config.toml
vocab_size = 1482
encoder_parallel_block = false
encoder_inner_norm = false
decoder_layers = 8
decoder_norm = "layernorm"
decoder_positions = "learned"
optimizer = "soap"
precondition_frequency = 25
adamw_weight_decay_other_params = 0.01
Rows from block 8 of the image encoder, named by matrix and row number. Rows with one number belong to one neuron. Each number is 128 + 24 x the weight over the matrix's rms, rounded and kept within 0 to 255. All counts start at 0. Numbers have three digits each.
# fc1: MLP up (encoder.blocks.8.mlp.fc1.weight, 768x256), inputs 64-127
# fc2: MLP down (encoder.blocks.8.mlp.fc2.weight, 256x768, transposed), outputs 64-127
fc1.76:144147123156108123114126139107112088156108146144135164115123143168162141143136143086131100147102134121111102125150138120135153094124131125130103109106157113149133116098157125154141148112116100
fc1.77:101118144120132105123147124113138097169147147150119159094155114097111107154156090103142153134121120163124153114131122141120119124118180064098166167099113122145137113151139104116124091112165110
fc1.78:082129143098130091148140135122149096146112129161110112097138116071149162151116128099151113134111118146060161127101130108131160111099181125173128122108124155130150130136128135146132175139173102
fc1.79:125148121129141147138139146112139153095097167102120129167107129137136115089146152112130106146163117135114074124127135120145111163174177108114109112139164152134120096083118150165141111113142158
fc1.80:092135149126109155173128119132133094105130166081108154117129115129156165101119115142136132132127092139143112126111111156112145143091090139124127124103123094157177134116133131153122120093131143
fc1.81:118114158131112140122089137151120135096094117136131114162140111152141127155103125158129141130099121154148134113127148151142145082129138104146124129117141118116126105106130132104160146153159163
fc1.82:153161106093133098159126113156161137107135123118169088133108118098141068125114173128127084135107127105124174122128126108133083143157129075135119164124135147147114086143113141135129127152096126
fc1.83:159118127094120105148094132164125132147146101113133148161110125138139148119085139137113117123119108129111134136093130111135120102127165120131097135164125145087141132101114106107120133138145083
fc1.84:111095126136122087116078154108124140114083074147146147140109126136095136123070110119113094141141132140138112143151118135113118086107140161132128116177142121095102099116152128107173122131083137
fc1.85:071118137127137116131141122171130111135134174112143109135156114113175115108121119096124113146138173072124101117154136112162104122120099148137148147171172125156159138133145141106104121168127111
fc1.86:180104122140137124120140091121169131099131110105123079097107168176135110099137158094103130151154137128133104115117106138108116130147131137087195108124104131096114098100131105119121113129143132
fc1.87:138179160141133141149085137071110086121154135138110114132170138100074129127133128167109155120122077168122122101108079140103158092102089118140119147177163124070162124139151115111141158142127131
fc1.88:111148131145120132116064112111109162127092148080141137135077149097149138123141173125151136105138108187134141146101139107135114095110117149077133140091157092137148132084140154138113115125114159
fc1.89:115096138107129096168113132123131106129140135122084118107105147139121115124145184093181163109110129140143155128106176148093117123117128110129108135089150156114103109167169157156142130169136127
fc1.90:116116138112104093114108139109128117162102101136125126117125127111122134140124120153119159162121160117135109133096098136142073146134172137123138149129130141125115140126126140139161136137134102
fc1.91:157091122134108122157123149110119097119139128107108158101139156132138122099130106099105121128115119099119131136108119121132110104079142088136085150129120130124122148130138143114124083172107157
fc1.92:160122123135126139143129101135170086120105122150164144124119147105111119154096150109139138105146128139135154141174109130106148154113155119105198164147176131102162147100150116092144091141127127
fc1.93:099108121090142134163109112130146112195106128113116138153110121113151098127135114117143146130132138146118079087065153158136147174108136129108112117138127112114126118130141119127082144155128126
fc1.94:113063141093085149119139161157132102106136160135129128129105111138145076114084159123125075123095131123100154102183099136159138117161133121101157155137133116097090085166111123158105118166110115
fc1.95:072129125135188137100110095146124117120125163153151139175135150138140121122123112116110135114118149146179110120109156147084110116085098120111120133135128092137149129115132148160160152134088148
fc1.96:119141109167155128095131089116132098109153135148119117119113113125191084159099121128132136131114094153160136121095100120128123122130110115140137157127103108130102104107101102147169130143147082
fc1.97:142095083161156159132095143132085157125103160109131083157140134143163088118118112113114136114125087175095113150106112131105077150116124116138117151148138084096157129116096091127096120101131127
fc1.98:112127139121152183105108142116125115143106178112113139139118090114142148106051088130145128149116138140154106155141134137161130109123151122134136125144164118112123134129164099067139133116122154
fc1.99:134137081148130165118150146095122125139109133126143144129129109143136127194109103163126106117157120132133117108165149150151118154118127137135161202136169159151168109130144083124124108100161127
fc1.100:147126138116143147117085138117101096140142145130117134151125069158135133178135132109163106132120141134147094098122121142142134098131136114111122147075166145121158155138126134115147143139135159
fc1.101:164118132110120106108128148138119122151151124182114121141130151072128107132112137113181145150083143130129127142095121095132145120096116132129097138109128117093129127139128100150106159108124139
fc1.102:114128093149126117142105142122121130089166136123176117091125099127151079146132153168083146166120106158095148146142154145090099131086125156107120136108145112138125139157152143158116130153147122
fc1.103:122136105148127158091129128127139103172108151143089117120157178081162109139128133104159107129114126109107140177145143128101102142104164121145133107163122170124088114118162121093142151092095111
fc1.104:113140124131123097109149117111119112175133136070138142144122156141104147090117122116135121153152118102159139113108114190128135098167114149129123129147145153097119156115119102148122168117122152
fc1.105:172138144108138144131160101135158104116092108119095121160116162087094110134127107149148165112124201147114151103102131124151128113121123132138118086144108161123135132140103152126123149121168103
fc1.106:153121104114123111137148130103111128125111132112177146110167143148132141146143202120087138112120151130119117110132143127072132131161177127120132126128137151108158145138121104102123126131123120
fc1.107:131152115132105129113145129125112082057166125129129123100128122126114133111130079128110158104129146109141094199122133122110105126128123150130124135097113156141135123148138118127121104163119134
fc1.108:146152134158137155127103127134119127145170116159112131093121119155136105153123126145113135132142082149151106131154133147186130107152156135123129143137143131143096153120118131099158118140117154
fc1.109:110124110125158132072123104120086138143177124136168111117085130143145144097129116168163165140141176144152166135183154142116143076124130070123144135128139158127105114153104171060111135152132117
fc1.110:107151127108086117163091113169163122160142158184151114132136110146108192108104113107124135096122097145136094115137159124124138129112118175146126114159101150111108115131145148120144113124135138
fc1.111:139113138133112143093099135162117136093137139116119129098130121105121114146163148085115145166135139109113156103112095159135095121104107121130112136162116127087119158102150119145134158146142108
fc1.112:076132109148108098165126126149129167146114132099102160155146105122162139132055128124124084154145115126146080164150154125130113098100116168141099154207136131112124135138144101117113150125133136
fc1.113:147107125078101154116123129160128114106140086095158136066131151163154113099096166098154132122111140144158158109163128118130143124096147121177153081093117130120156105135106134129143106102109124
fc1.114:135139155108127114108086112158066150127148138169161118118137087150159161099124118097101131141138142142114093106133107070124087116120175097119146150139112149127186133102156118125107144121158146
fc1.115:148073166110097099141075121116121085083143128125097151112132108117160119129116130114140132156112124140110096071123127120130193103116152156085155152107111118129082139104116094078135155130125143
fc1.116:171120088141131153117128115175137087109114112134133118142151157125138132103126154159111130123105124130102162112093112148130130157111131153123077150118106085102127148125145168108143139090135139
fc1.117:146124114147167080134150144171164144110152112171124143152145112107126141117127167138129147115137097106109144117093101120099141123124159132142133152178139093100080115111072144091162154113129125
fc1.118:122125158118123149098085105139124090131149167144085126121132115133134146133090157154167129133117130142135117123113148117140114130106130150086096132144108115103082145128123135137121166155131177
fc1.119:171103153126112139124153130112152105139128137147127134136083130069146126117142166123126103111137200167070182105128112111144134110122142094129113160166103115123118124133119121120134114070107115
fc1.120:123123109152141115154123131072104152077086127073135103121116134122106118145131147117122189107106120157115077156127120096126149147149120106129149146122106131129147091083189144140149126144146116
fc1.121:145141094129133107129147157108141113095151087131116104165126126123091120135157109120145099091147153079150130124116137127152109104118123073105179135117136121090130156109096107126148116138144122
fc2.76:139141133140134136121144144070130125120129051100108131147152128151125154110115141180117101138105141134103092123149103145161040101126160148149155158132129148096117135106079149141130142170130142
fc2.77:147142156110125115136145097110173150115133092109184100104128149138140184131123129103166106137142100149152127148122137118101116112146155172180107134131132153168138154124109137105109140117129162
fc2.78:096148140094142117141095135125102128133097121104130134140167166159098138143161099122163138096137143117069090143120133114166125129166112145099173129147183151149114076142122096135111133146118135
fc2.79:135130130150110165140102128163139089171095119140078122139170138085134175134104111178129113134084113156188103096100132132118102147116106107151121129178151129145158131123147149100130117131128086
fc2.80:090103103119136135116145154091157153144167177165116150139130129162107095129135102134108083092128113123165111159148118108125168109138109132141086135133116130148074120164101135133123108110128132
fc2.81:101122144098143115118125138114121124156140080153107144101141154136107150143159098106110101132161114104117130144110115139150125124161111137149154145146117174145140140111084144137098117120164126
fc2.82:162122119131160111141176126094110135146142142129120127103110083117112112112126102078129101132096131110146101116102120118114121142104116158145097100116138141115115113112120139139092173129134119
fc2.83:132139141144136117131112171094144131132174102159165104196103147106126130098165132148134134146135126094115166134100138136127136168130129117094064115114146136108101127131101129183122140149125108
fc2.84:170102171120156105176124148149154111158115087101129127122067151117151136131153145171158154129125126114127131129107153096136136093170153133155153134122116115083149133143164094154114142121096107
fc2.85:154144090162152154128181162120103143101103129175120111105111152140159164117122141121096101098126107132169094142134135139120161135131107113081136179114101120090123127088115117116115148148134144
fc2.86:066104131132137126133131136114110125143131154147095125087116099107101130150103126109106092120143128146136163115147105145125143171117161094152118107077137144103092108115158125111123132106134124
fc2.87:075140113135111120143119114161143134144137137205167073108128075143142129080065141131102147130188155107112145151161125113146135125156147138111175124113097138154098096079220116121136147136093148
fc2.88:124178185130113083138121083161109150138132130114112155122129059153136145118168130102132124082148108123138151111119089106149165145109123151126116077154134170151112131141187110107125112132127126
fc2.89:129143163133111154087065125136146150083111136125135113166152168133139139124145092164122117154131104112136126115123107127177101119111138127154135131129112137194155141145129097121149124136086120
fc2.90:138164131124133098124134114100119166105125137134114167112120141084132105135142152133127083068115132134097118127107136121118115101130115129131139124158118157132094092113098094107122152149150132
fc2.91:109096117125119151131135120120123153118104091155171122106083110110151106136080143129083125164100127151114164146133145132083135119207089131162139109092105121146137145163088086130135112142133137
fc2.92:170105149076151154157125114151157147135128156114089166113139151093109148150137111148134134148120162142147104121121120118113118112110123120136159111063145132122113155125131132121148066122134131
fc2.93:138133113123172105150149135111136139088135116156133126115118079157106113121138142113096149135103093139145147139105116154141126122135117102138114125145125137130127159090107150129127129083141152
fc2.94:132142142147108181136078084144110066144149092158104090155142107117180090136161157162106122096102137124109154141170108138193137137085181104143173168115124128132137127107096092112152116115137148
fc2.95:144129095142131149161113133152134100126111091104135122122129106096132120134130132116158121150118182150126104140119132115110123129099121102114106139107118129098174122130141124128133107151126157
fc2.96:132147116087103107161148138139093108110140115141142070099141128117103120142139149165153128103105158144097125136145142143122144087130142121121134097134137123130127093161071168098076109121105163
fc2.97:134136159142101081145143112141120194134123148078139112122170144154128153171105161137158134190140140134134129094127091076178124113168132133169130113122125172156145111158153129161105110105125110
fc2.98:161155142148134141124147144093171106176108087123117129116147136120097115125106169151139147097122121113140140125142094115140102167137122113152146139139104145143097123161164122070138101144098134
fc2.99:094098116125135122109091137110141115162136174114110142162113121187138097164120162131132096094113152123127108144093160142105124144112107120070155117136139115141105116100148103144152127095113119
fc2.100:149140167144111097126130075060082122122106133094144117103186132141120104117102088144134107133121094131130126094114104141118149116086114094176095130120124145136140113121116128159172130095149176
fc2.101:135115123086159150114184093148125128130160143142073136108152123136105106104153109111125104186067113098109145124148175060078119152157112108083123140124154118156113116104104138093100094135118130
fc2.102:120140112161117156130118151123111113133108094119115134119125133123111126109107132132093125144171140120110143119112140160137127111128125124096140126093092108084144100139106110124126148125105132
fc2.103:099132109143107179110130098122143129166115108122139092118166112106123173124150148189136104105150152165125136115134116133133093143142148174156105109115112102098107128105098109102116121123136133
fc2.104:165148152097139123153116120095111161123121056141136130115142101122116098140138091139158110186119095106150136126106143127149127138154152125149144140099149123166116135178100137146155146135168135
fc2.105:108165153166130116110136174131127177149127114145121141132128124139134111148149102131090122147130104128135098152145101159139142149114133122141151115111127132162113103117175121106087137087110153
fc2.106:091113180123110146117082127110098145114148127130136122132132127155165105111147134122128093131136123114144133126142118113160101121093110098143107143121109122126121094124117133125130166160122164
fc2.107:164125138169083118157123105146106115145099166130103086119119143112163125105111086146135137109139146182130097120156135147129131119136113135144106151126109153109102135133111087124122151121112127
fc2.108:125124166138144138138151123095130117133124123096092116149138102147120077131163101144098112121145149134107144107150070128138105094121063139142104101125148143134125105142144144153091107124128129
fc2.109:147119154084174132156119133163109111111148123099130117090098115138136134132174097088128165143145117127163117131164124122152132101134151140145085178128098107093137086114119129120155124106118135
fc2.110:135124080134075141145163116069175162153120130152116132138110121103115156144113117096114101139151117149109122123113122126143129174147122101190120122123100124128117128115133119122133103104110159
fc2.111:083133105200118125074116091086121133147125118109109121105125114124128126134149107167104124135142092099158141157147132156079147168099104156158081123084188143137107118155145132176100095101130090
fc2.112:088177111142121142157161139134188156111112100108116150097140144135133098157117096179147142152180159080109124174139145109118135134119149098093066089091127144130156132129162160105103140139135157
fc2.113:118101124137103139112122109106072135134120129139154113111144119113135168160127141122114118143174120138118113122136134151097148144143094116104144089106123117134120131145128178115105158129132139
fc2.114:076136097150100101158122085136174087117124157143153161193149106133161061150176123127132117139086166141127161104079131156147223152145110124107120072119150104120120148102090110104135120120145085
fc2.115:120179117179116150128134149144161104157120156130149132132109158138106120164141180184088071097069154127102171118146108105081112162137100139124163165141122118144101149135112106169143125143157037
fc2.116:096122150077122159122155102124132094141144146150156133115138142125087127140133129125086133095128127141110104140126117124128144174143132115101115124119125147142126154161110143089097138145104151
fc2.117:122142143093153134127158125144165091120092107136170162130117171097114169118099090114111130141103126154148171156127116116154122142141111146132120074086131112098153111141121127145137122112120094
fc2.118:130118107117123086130112131107104139093164160150125125111123171114113175088154142176112143126078111126100145103109139143125081111107152113133081130135123159165115112144150099127140121099134141
fc2.119:142170125145109102105069124069109135129107107142127137125110125083092106112151161103072085113135129126150127137108115107177112147108168124151126107118130125080165135140111121107096131111144128
fc2.120:126096177109159133123117132125118136124123113123130096164140183127186101148134124085093099099114130106140121130145150116128084124144102143121171165130122129121181077152163097117095108102157127
fc2.121:136135154080150120174131133146145117113133130116137102116098107118145142114131160113171081117132144124168143130146141120141173133149162174102090107128115114142129129111122096088154147095178179