python train.py --crop_scale_min=1 --decoder_norm_position="post" --decoder_mlp_ratio=3 --decoder_drop_path=0.15 --residual_init="scaled_by_depth" --gradient_noise=0.3
Rows from block 13 of the image encoder of a small image captioner, named by matrix and row number. Rows with one number belong to one neuron. Each number is 50 + 12 x the weight over its row's rms, rounded and kept within 0 to 99. All counts start at 0.
Before each neuron's rows are labels from the 100 images, of 14848, where the neuron reaches its highest value: "colour at peak" is the nearest of a few named colours to the mean colour under the peak. Only what is clearly more common there than usual is listed. The data: photos of plants and fungi (iNaturalist).
# fc1: MLP up (encoder.blocks.13.mlp.fc1.weight, 768x256), inputs 156-207
# fc2: MLP down (encoder.blocks.13.mlp.fc2.weight, 256x768, transposed), outputs 156-207

colour at peak: yellow; orange
fc1.489:59 53 54 62 63 33 43 48 58 48 43 49 57 45 67 33 61 43 66 48 56 54 48 47 57 49 38 48 25 39 59 42 41 62 47 62 47 41 26 68 72 50 47 53 35 32 48 68 49 54 68 51
fc2.489:74 67 27 25 50 51 51 63 58 52 55 49 35 50 39 63 43 71 43 39 38 34 43 39 26 62 58 58 75 67 41 49 34 43 66 48 27 50 33 42 52 32 40 31 46 38 40 39 43 58 37 58

colour at peak: brown
fc1.451:51 55 28 47 37 40 65 44 64 62 63 28 16 52 75 46 46 59 77 42 50 38 57 42 52 47 61 59 82 62 47 40 63 49 51 60 41 27 58 61 30 38 50 59 54 53 51 59 60 23 58 50
fc2.451:36 30 34 72 46 31 53 49 46 67 47 52 47 40 56 73 58 57 60 76 54 66 51 73 23 52 47 57 47 61 52 29 55 52 73 62 58 50 44 57 62 70 62 57 37 35 49 50 53 60 65 77

colour at peak: pink
fc1.569:58 58 54 41 40 45 61 45 53 39 69 54 56 35 65 53 60 48 54 48 57 49 38 56 31 61 61 55 59 63 49 59 59 43 43 41 44 53 54 34 41 43 46 65 54 42 30 56 54 58 46 65
fc2.569:57 74 49 77 57 37 50 56 45 33 47 48 68 62 38 57 56 62 60 40 45 60 73 37 55 32 54 48 38 58 55 46 63 52 50 65 49 61 37 38 63 43 51 39 53 53 44 64 37 73 46 48

colour at peak: yellow
fc1.444:66 45 37 54 78 32 49 42 60 48 59 39 53 36 47 60 61 51 42 71 73 58 64 76 59 53 36 81 55 45 58 64 66 57 56 47 47 56 48 34 54 38 48 37 34 37 56 63 47 59 48 61
fc2.444:56 72 38 36 78 33 50 42 57 59 74 23 58 45 42 45 51 48 53 60 23 52 40 66 55 47 52 46 45 59 72 49 61 64 55 57 42 47 38 56 55 56 44 47 37 46 44 39 32 69 58 23

colour at peak: brown
fc1.347:15 52 33 33 54 42 42 45 68 53 49 66 57 37 62 60 64 61 57 45 42 58 70 59 52 71 49 57 24 47 49 58 69 40 49 51 48 52 52 43 49 61 39 82 59 47 37 63 38 18 75 51
fc2.347:39 28 34 45 31 38 48 36 37 46 45 50 43 38 48 44 53 35 61 54 65 43 60 43 58 49 50 49 47 78 40 50 43 50 24 41 59 54 58 49 51 54 54 57 77 58 52 42 44 47 44 53

colour at peak: brown
fc1.425:63 56 51 39 62 36 34 37 62 52 64 44 63 55 66 54 64 47 38 29 48 70 64 56 38 36 48 50 62 47 57 50 57 51 48 43 43 52 46 07 36 70 48 60 52 39 56 50 24 51 65 42
fc2.425:56 46 45 56 54 43 56 36 44 50 25 54 41 28 44 42 50 55 40 72 33 39 35 52 32 43 42 45 51 45 55 53 37 62 39 67 44 54 62 27 36 29 45 41 60 68 52 63 38 34 61 36

colour at peak: black
fc1.231:50 42 45 30 57 58 34 41 61 41 36 56 45 59 62 62 62 35 44 54 42 64 63 68 39 46 45 43 62 40 75 49 42 67 50 47 60 50 65 56 56 38 54 53 42 58 48 42 61 65 47 54
fc2.231:67 69 33 36 73 44 69 60 54 25 43 50 78 68 64 34 69 44 48 31 34 51 41 32 53 51 60 45 49 57 37 54 63 46 57 37 40 40 47 71 54 59 62 46 45 51 63 47 40 34 67 36

colour at peak: black
fc1.206:48 65 56 66 47 61 42 44 58 34 38 51 50 55 24 50 50 43 34 56 35 42 65 67 29 49 68 42 37 61 69 40 42 29 73 49 50 65 37 50 69 50 65 54 31 44 77 49 58 40 48 49
fc2.206:52 37 39 73 22 47 37 59 31 40 52 37 48 45 51 40 59 29 54 35 58 53 40 50 40 34 49 47 61 54 33 29 76 51 42 54 55 25 50 53 49 73 47 61 40 39 48 33 62 46 68 69

colour at peak: black
fc1.591:50 44 51 46 54 58 45 69 40 33 47 51 41 26 35 51 50 28 58 62 43 46 58 32 53 44 44 50 67 49 35 44 31 32 44 55 65 34 50 58 61 61 52 59 52 67 43 62 41 62 57 44
fc2.591:54 68 45 64 51 51 35 51 32 67 54 36 40 45 60 70 24 41 44 38 55 55 43 46 41 46 45 24 35 60 44 23 41 34 64 52 86 53 34 52 52 33 70 49 51 54 71 47 40 60 30 56

colour at peak: grey
fc1.575:44 44 62 52 45 34 27 22 66 45 64 53 37 67 44 55 35 53 63 58 72 53 51 35 46 61 49 50 63 53 59 39 33 68 37 28 49 50 73 63 60 45 43 48 44 47 55 57 38 51 57 47
fc2.575:46 56 67 37 56 63 43 31 40 36 31 67 60 70 57 59 49 62 36 50 40 37 46 46 45 41 83 61 38 59 47 50 49 42 50 61 53 55 43 68 66 43 68 54 64 56 53 53 78 33 55 25

colour at peak: green
fc1.322:68 47 58 37 50 66 54 56 49 52 46 49 38 49 30 43 41 72 67 50 52 43 48 69 82 56 31 36 46 48 41 61 57 59 45 53 29 66 58 65 30 25 53 60 60 51 77 45 49 49 65 40
fc2.322:87 22 32 22 42 45 56 18 52 40 56 46 61 38 49 42 37 63 60 40 36 62 38 56 65 54 34 30 39 39 55 63 49 49 54 34 73 59 55 57 38 62 32 34 57 38 59 44 44 55 64 46

colour at peak: pink
fc1.36:45 40 69 35 48 53 30 31 56 77 32 62 64 31 72 61 38 63 61 53 80 44 59 31 44 41 62 43 52 64 35 59 48 37 42 56 68 50 36 42 15 48 47 30 56 52 49 40 30 53 43 60
fc2.36:55 42 61 47 68 48 36 60 25 40 31 58 49 72 38 53 53 50 42 69 49 77 39 32 70 58 57 65 55 64 47 49 55 54 52 43 48 25 73 65 49 30 50 58 34 70 54 45 32 58 44 44

colour at peak: green
fc1.198:43 56 33 36 65 33 44 51 39 54 54 49 53 65 36 64 39 52 52 50 42 53 33 59 38 33 67 27 52 41 45 67 48 43 49 51 42 80 27 36 40 43 62 72 37 43 32 59 39 48 70 53
fc2.198:48 68 51 46 34 57 46 57 38 61 48 53 54 71 45 62 57 60 66 56 46 54 22 29 51 42 53 41 73 34 48 52 64 52 47 48 49 55 43 44 29 54 51 52 58 62 71 57 36 45 63 50

colour at peak: yellow
fc1.122:43 51 63 40 63 43 64 39 38 63 34 36 46 48 60 48 65 53 62 58 55 44 33 75 54 54 51 68 59 43 52 52 55 74 36 72 55 57 35 33 54 69 60 35 68 52 51 61 55 65 39 61
fc2.122:42 67 24 61 50 75 39 50 41 72 57 51 40 39 32 26 33 48 42 53 54 35 67 53 51 58 61 47 44 50 47 49 53 57 38 47 42 37 48 51 61 33 38 49 21 50 55 45 54 39 50 53

colour at peak: grey
fc1.541:43 42 52 42 51 54 58 52 72 38 30 52 73 64 54 45 55 56 42 35 56 28 25 31 54 39 66 18 65 40 76 45 62 42 42 56 61 62 55 60 60 32 23 30 47 60 69 51 57 67 69 73
fc2.541:48 62 44 45 51 71 49 73 63 28 34 39 72 38 37 35 63 43 35 35 58 58 36 25 52 47 51 52 82 39 40 67 44 59 36 53 24 61 42 58 53 45 48 66 60 39 74 38 31 53 46 52

colour at peak: brown
fc1.32:36 64 32 50 62 49 53 32 46 85 58 27 64 58 50 32 58 49 40 45 45 44 35 62 57 35 69 54 52 58 65 36 53 44 44 51 59 60 39 33 62 41 25 42 38 70 53 40 66 63 65 49
fc2.32:53 45 45 60 49 19 51 63 50 55 55 69 62 45 55 45 61 34 54 67 39 47 53 43 47 46 35 22 47 38 24 39 42 58 63 57 71 38 48 50 20 57 44 47 43 49 56 40 49 42 63 57

colour at peak: grey
fc1.358:38 46 48 65 45 74 47 34 34 64 57 44 62 42 32 22 34 50 52 50 53 52 53 55 61 59 59 45 45 58 59 65 68 49 43 66 56 52 50 56 51 58 37 70 48 54 45 50 42 45 55 40
fc2.358:46 66 45 44 59 32 54 69 65 45 80 30 48 30 36 49 52 52 60 55 49 65 25 61 51 59 57 53 54 56 42 25 41 61 38 56 62 52 47 67 50 41 57 43 54 47 61 60 52 59 52 54

colour at peak: orange
fc1.406:53 28 40 45 35 62 55 44 51 30 47 53 28 44 34 45 65 67 23 53 56 45 35 52 59 35 35 39 35 46 62 37 15 54 65 54 36 74 47 58 60 65 66 37 52 73 53 59 36 70 63 24
fc2.406:36 63 54 53 67 27 54 60 26 47 61 22 54 39 63 51 37 52 45 42 61 68 40 53 42 28 44 46 43 58 57 36 64 37 55 48 58 61 51 42 56 52 53 48 47 69 44 46 41 54 52 60

colour at peak: yellow
fc1.410:38 60 41 61 35 37 45 42 43 43 56 56 44 52 37 48 35 29 58 40 48 42 43 37 46 49 48 23 48 61 60 43 59 50 46 46 32 62 39 56 41 43 40 45 50 38 68 40 56 44 43 56
fc2.410:55 46 50 47 48 35 53 55 33 36 44 68 49 62 63 36 42 53 45 41 55 70 51 56 51 63 62 54 39 38 34 36 62 62 56 51 68 58 37 55 33 39 75 58 43 79 57 58 62 51 41 42

colour at peak: grey
fc1.349:64 51 46 51 42 49 41 52 43 41 69 60 33 63 63 31 51 58 62 47 54 46 57 66 46 54 55 29 43 35 50 38 31 53 45 64 52 34 55 27 52 31 42 50 53 25 63 68 55 47 45 52
fc2.349:51 59 34 77 65 55 54 51 51 24 52 43 56 52 30 46 43 49 61 55 43 34 45 42 68 44 39 65 55 51 40 75 61 36 59 42 51 38 49 43 71 82 46 61 56 48 48 51 51 20 47 58

colour at peak: brown
fc1.422:35 37 44 38 54 41 56 64 53 24 51 44 57 39 65 52 52 53 57 65 48 52 59 62 54 63 57 45 38 63 34 63 50 55 37 19 55 47 51 56 38 56 25 73 41 73 52 63 52 36 47 56
fc2.422:36 54 47 62 83 43 59 49 69 58 43 31 33 50 23 40 36 39 46 44 72 58 50 60 56 59 36 70 79 54 52 43 59 42 58 65 59 35 59 43 33 79 46 50 41 54 51 48 33 37 34 43

colour at peak: brown
fc1.515:33 56 53 60 24 65 46 51 43 28 54 16 55 68 44 31 77 44 46 60 62 74 36 60 49 60 45 31 53 76 41 63 53 43 63 57 43 64 63 53 67 52 51 73 56 78 57 64 58 32 47 59
fc2.515:55 43 33 50 53 32 63 60 57 43 56 75 42 39 41 41 81 56 42 39 49 40 64 56 38 53 48 47 56 50 20 63 58 41 35 53 36 61 57 50 26 59 30 58 48 58 65 51 53 47 40 46

colour at peak: orange; yellow
fc1.693:62 50 51 49 66 40 63 38 52 53 34 36 38 41 70 34 58 44 27 39 44 53 47 66 60 51 51 49 45 57 45 44 49 71 41 62 56 44 78 46 26 46 51 37 52 59 49 68 44 64 60 44
fc2.693:51 40 34 32 52 61 33 40 21 38 42 61 43 53 50 78 49 53 26 37 57 68 45 46 45 44 45 43 46 61 65 53 43 47 42 58 53 60 44 58 41 52 62 32 60 55 40 60 66 60 51 47

colour at peak: pink
fc1.67:44 38 32 67 66 44 64 50 68 64 42 40 57 51 59 74 57 62 55 43 56 61 43 32 46 62 37 67 41 60 45 44 75 48 51 58 47 38 62 28 38 47 61 59 69 68 62 42 45 67 40 44
fc2.67:42 43 59 66 38 51 55 43 50 52 59 61 59 54 58 56 66 66 56 42 31 35 46 61 47 37 53 58 68 63 61 41 56 43 67 54 40 41 36 50 43 39 50 47 65 31 52 51 33 25 51 64

colour at peak: green
fc1.361:44 62 58 28 53 37 34 44 45 45 44 62 54 38 40 35 48 49 42 60 55 56 49 54 58 50 43 39 61 60 34 73 60 65 70 46 67 51 68 35 28 65 52 45 64 68 80 51 24 71 57 65
fc2.361:60 52 17 50 66 50 34 31 43 66 25 53 43 71 45 40 66 31 32 44 38 62 51 65 38 65 33 56 42 45 36 45 61 67 54 42 26 44 63 52 51 34 49 44 34 59 49 62 79 24 33 52

colour at peak: grey
fc1.698:47 46 49 34 42 49 51 50 35 47 58 56 47 55 47 44 55 42 79 43 64 48 55 65 62 26 54 38 65 59 61 66 64 47 32 58 67 39 43 35 47 46 29 70 40 48 76 49 63 61 54 50
fc2.698:53 51 66 66 50 41 45 34 41 48 37 43 40 30 37 60 63 13 76 22 60 40 48 55 33 42 54 41 63 63 52 52 53 68 66 52 37 58 68 64 60 46 47 49 59 55 61 54 53 46 61 45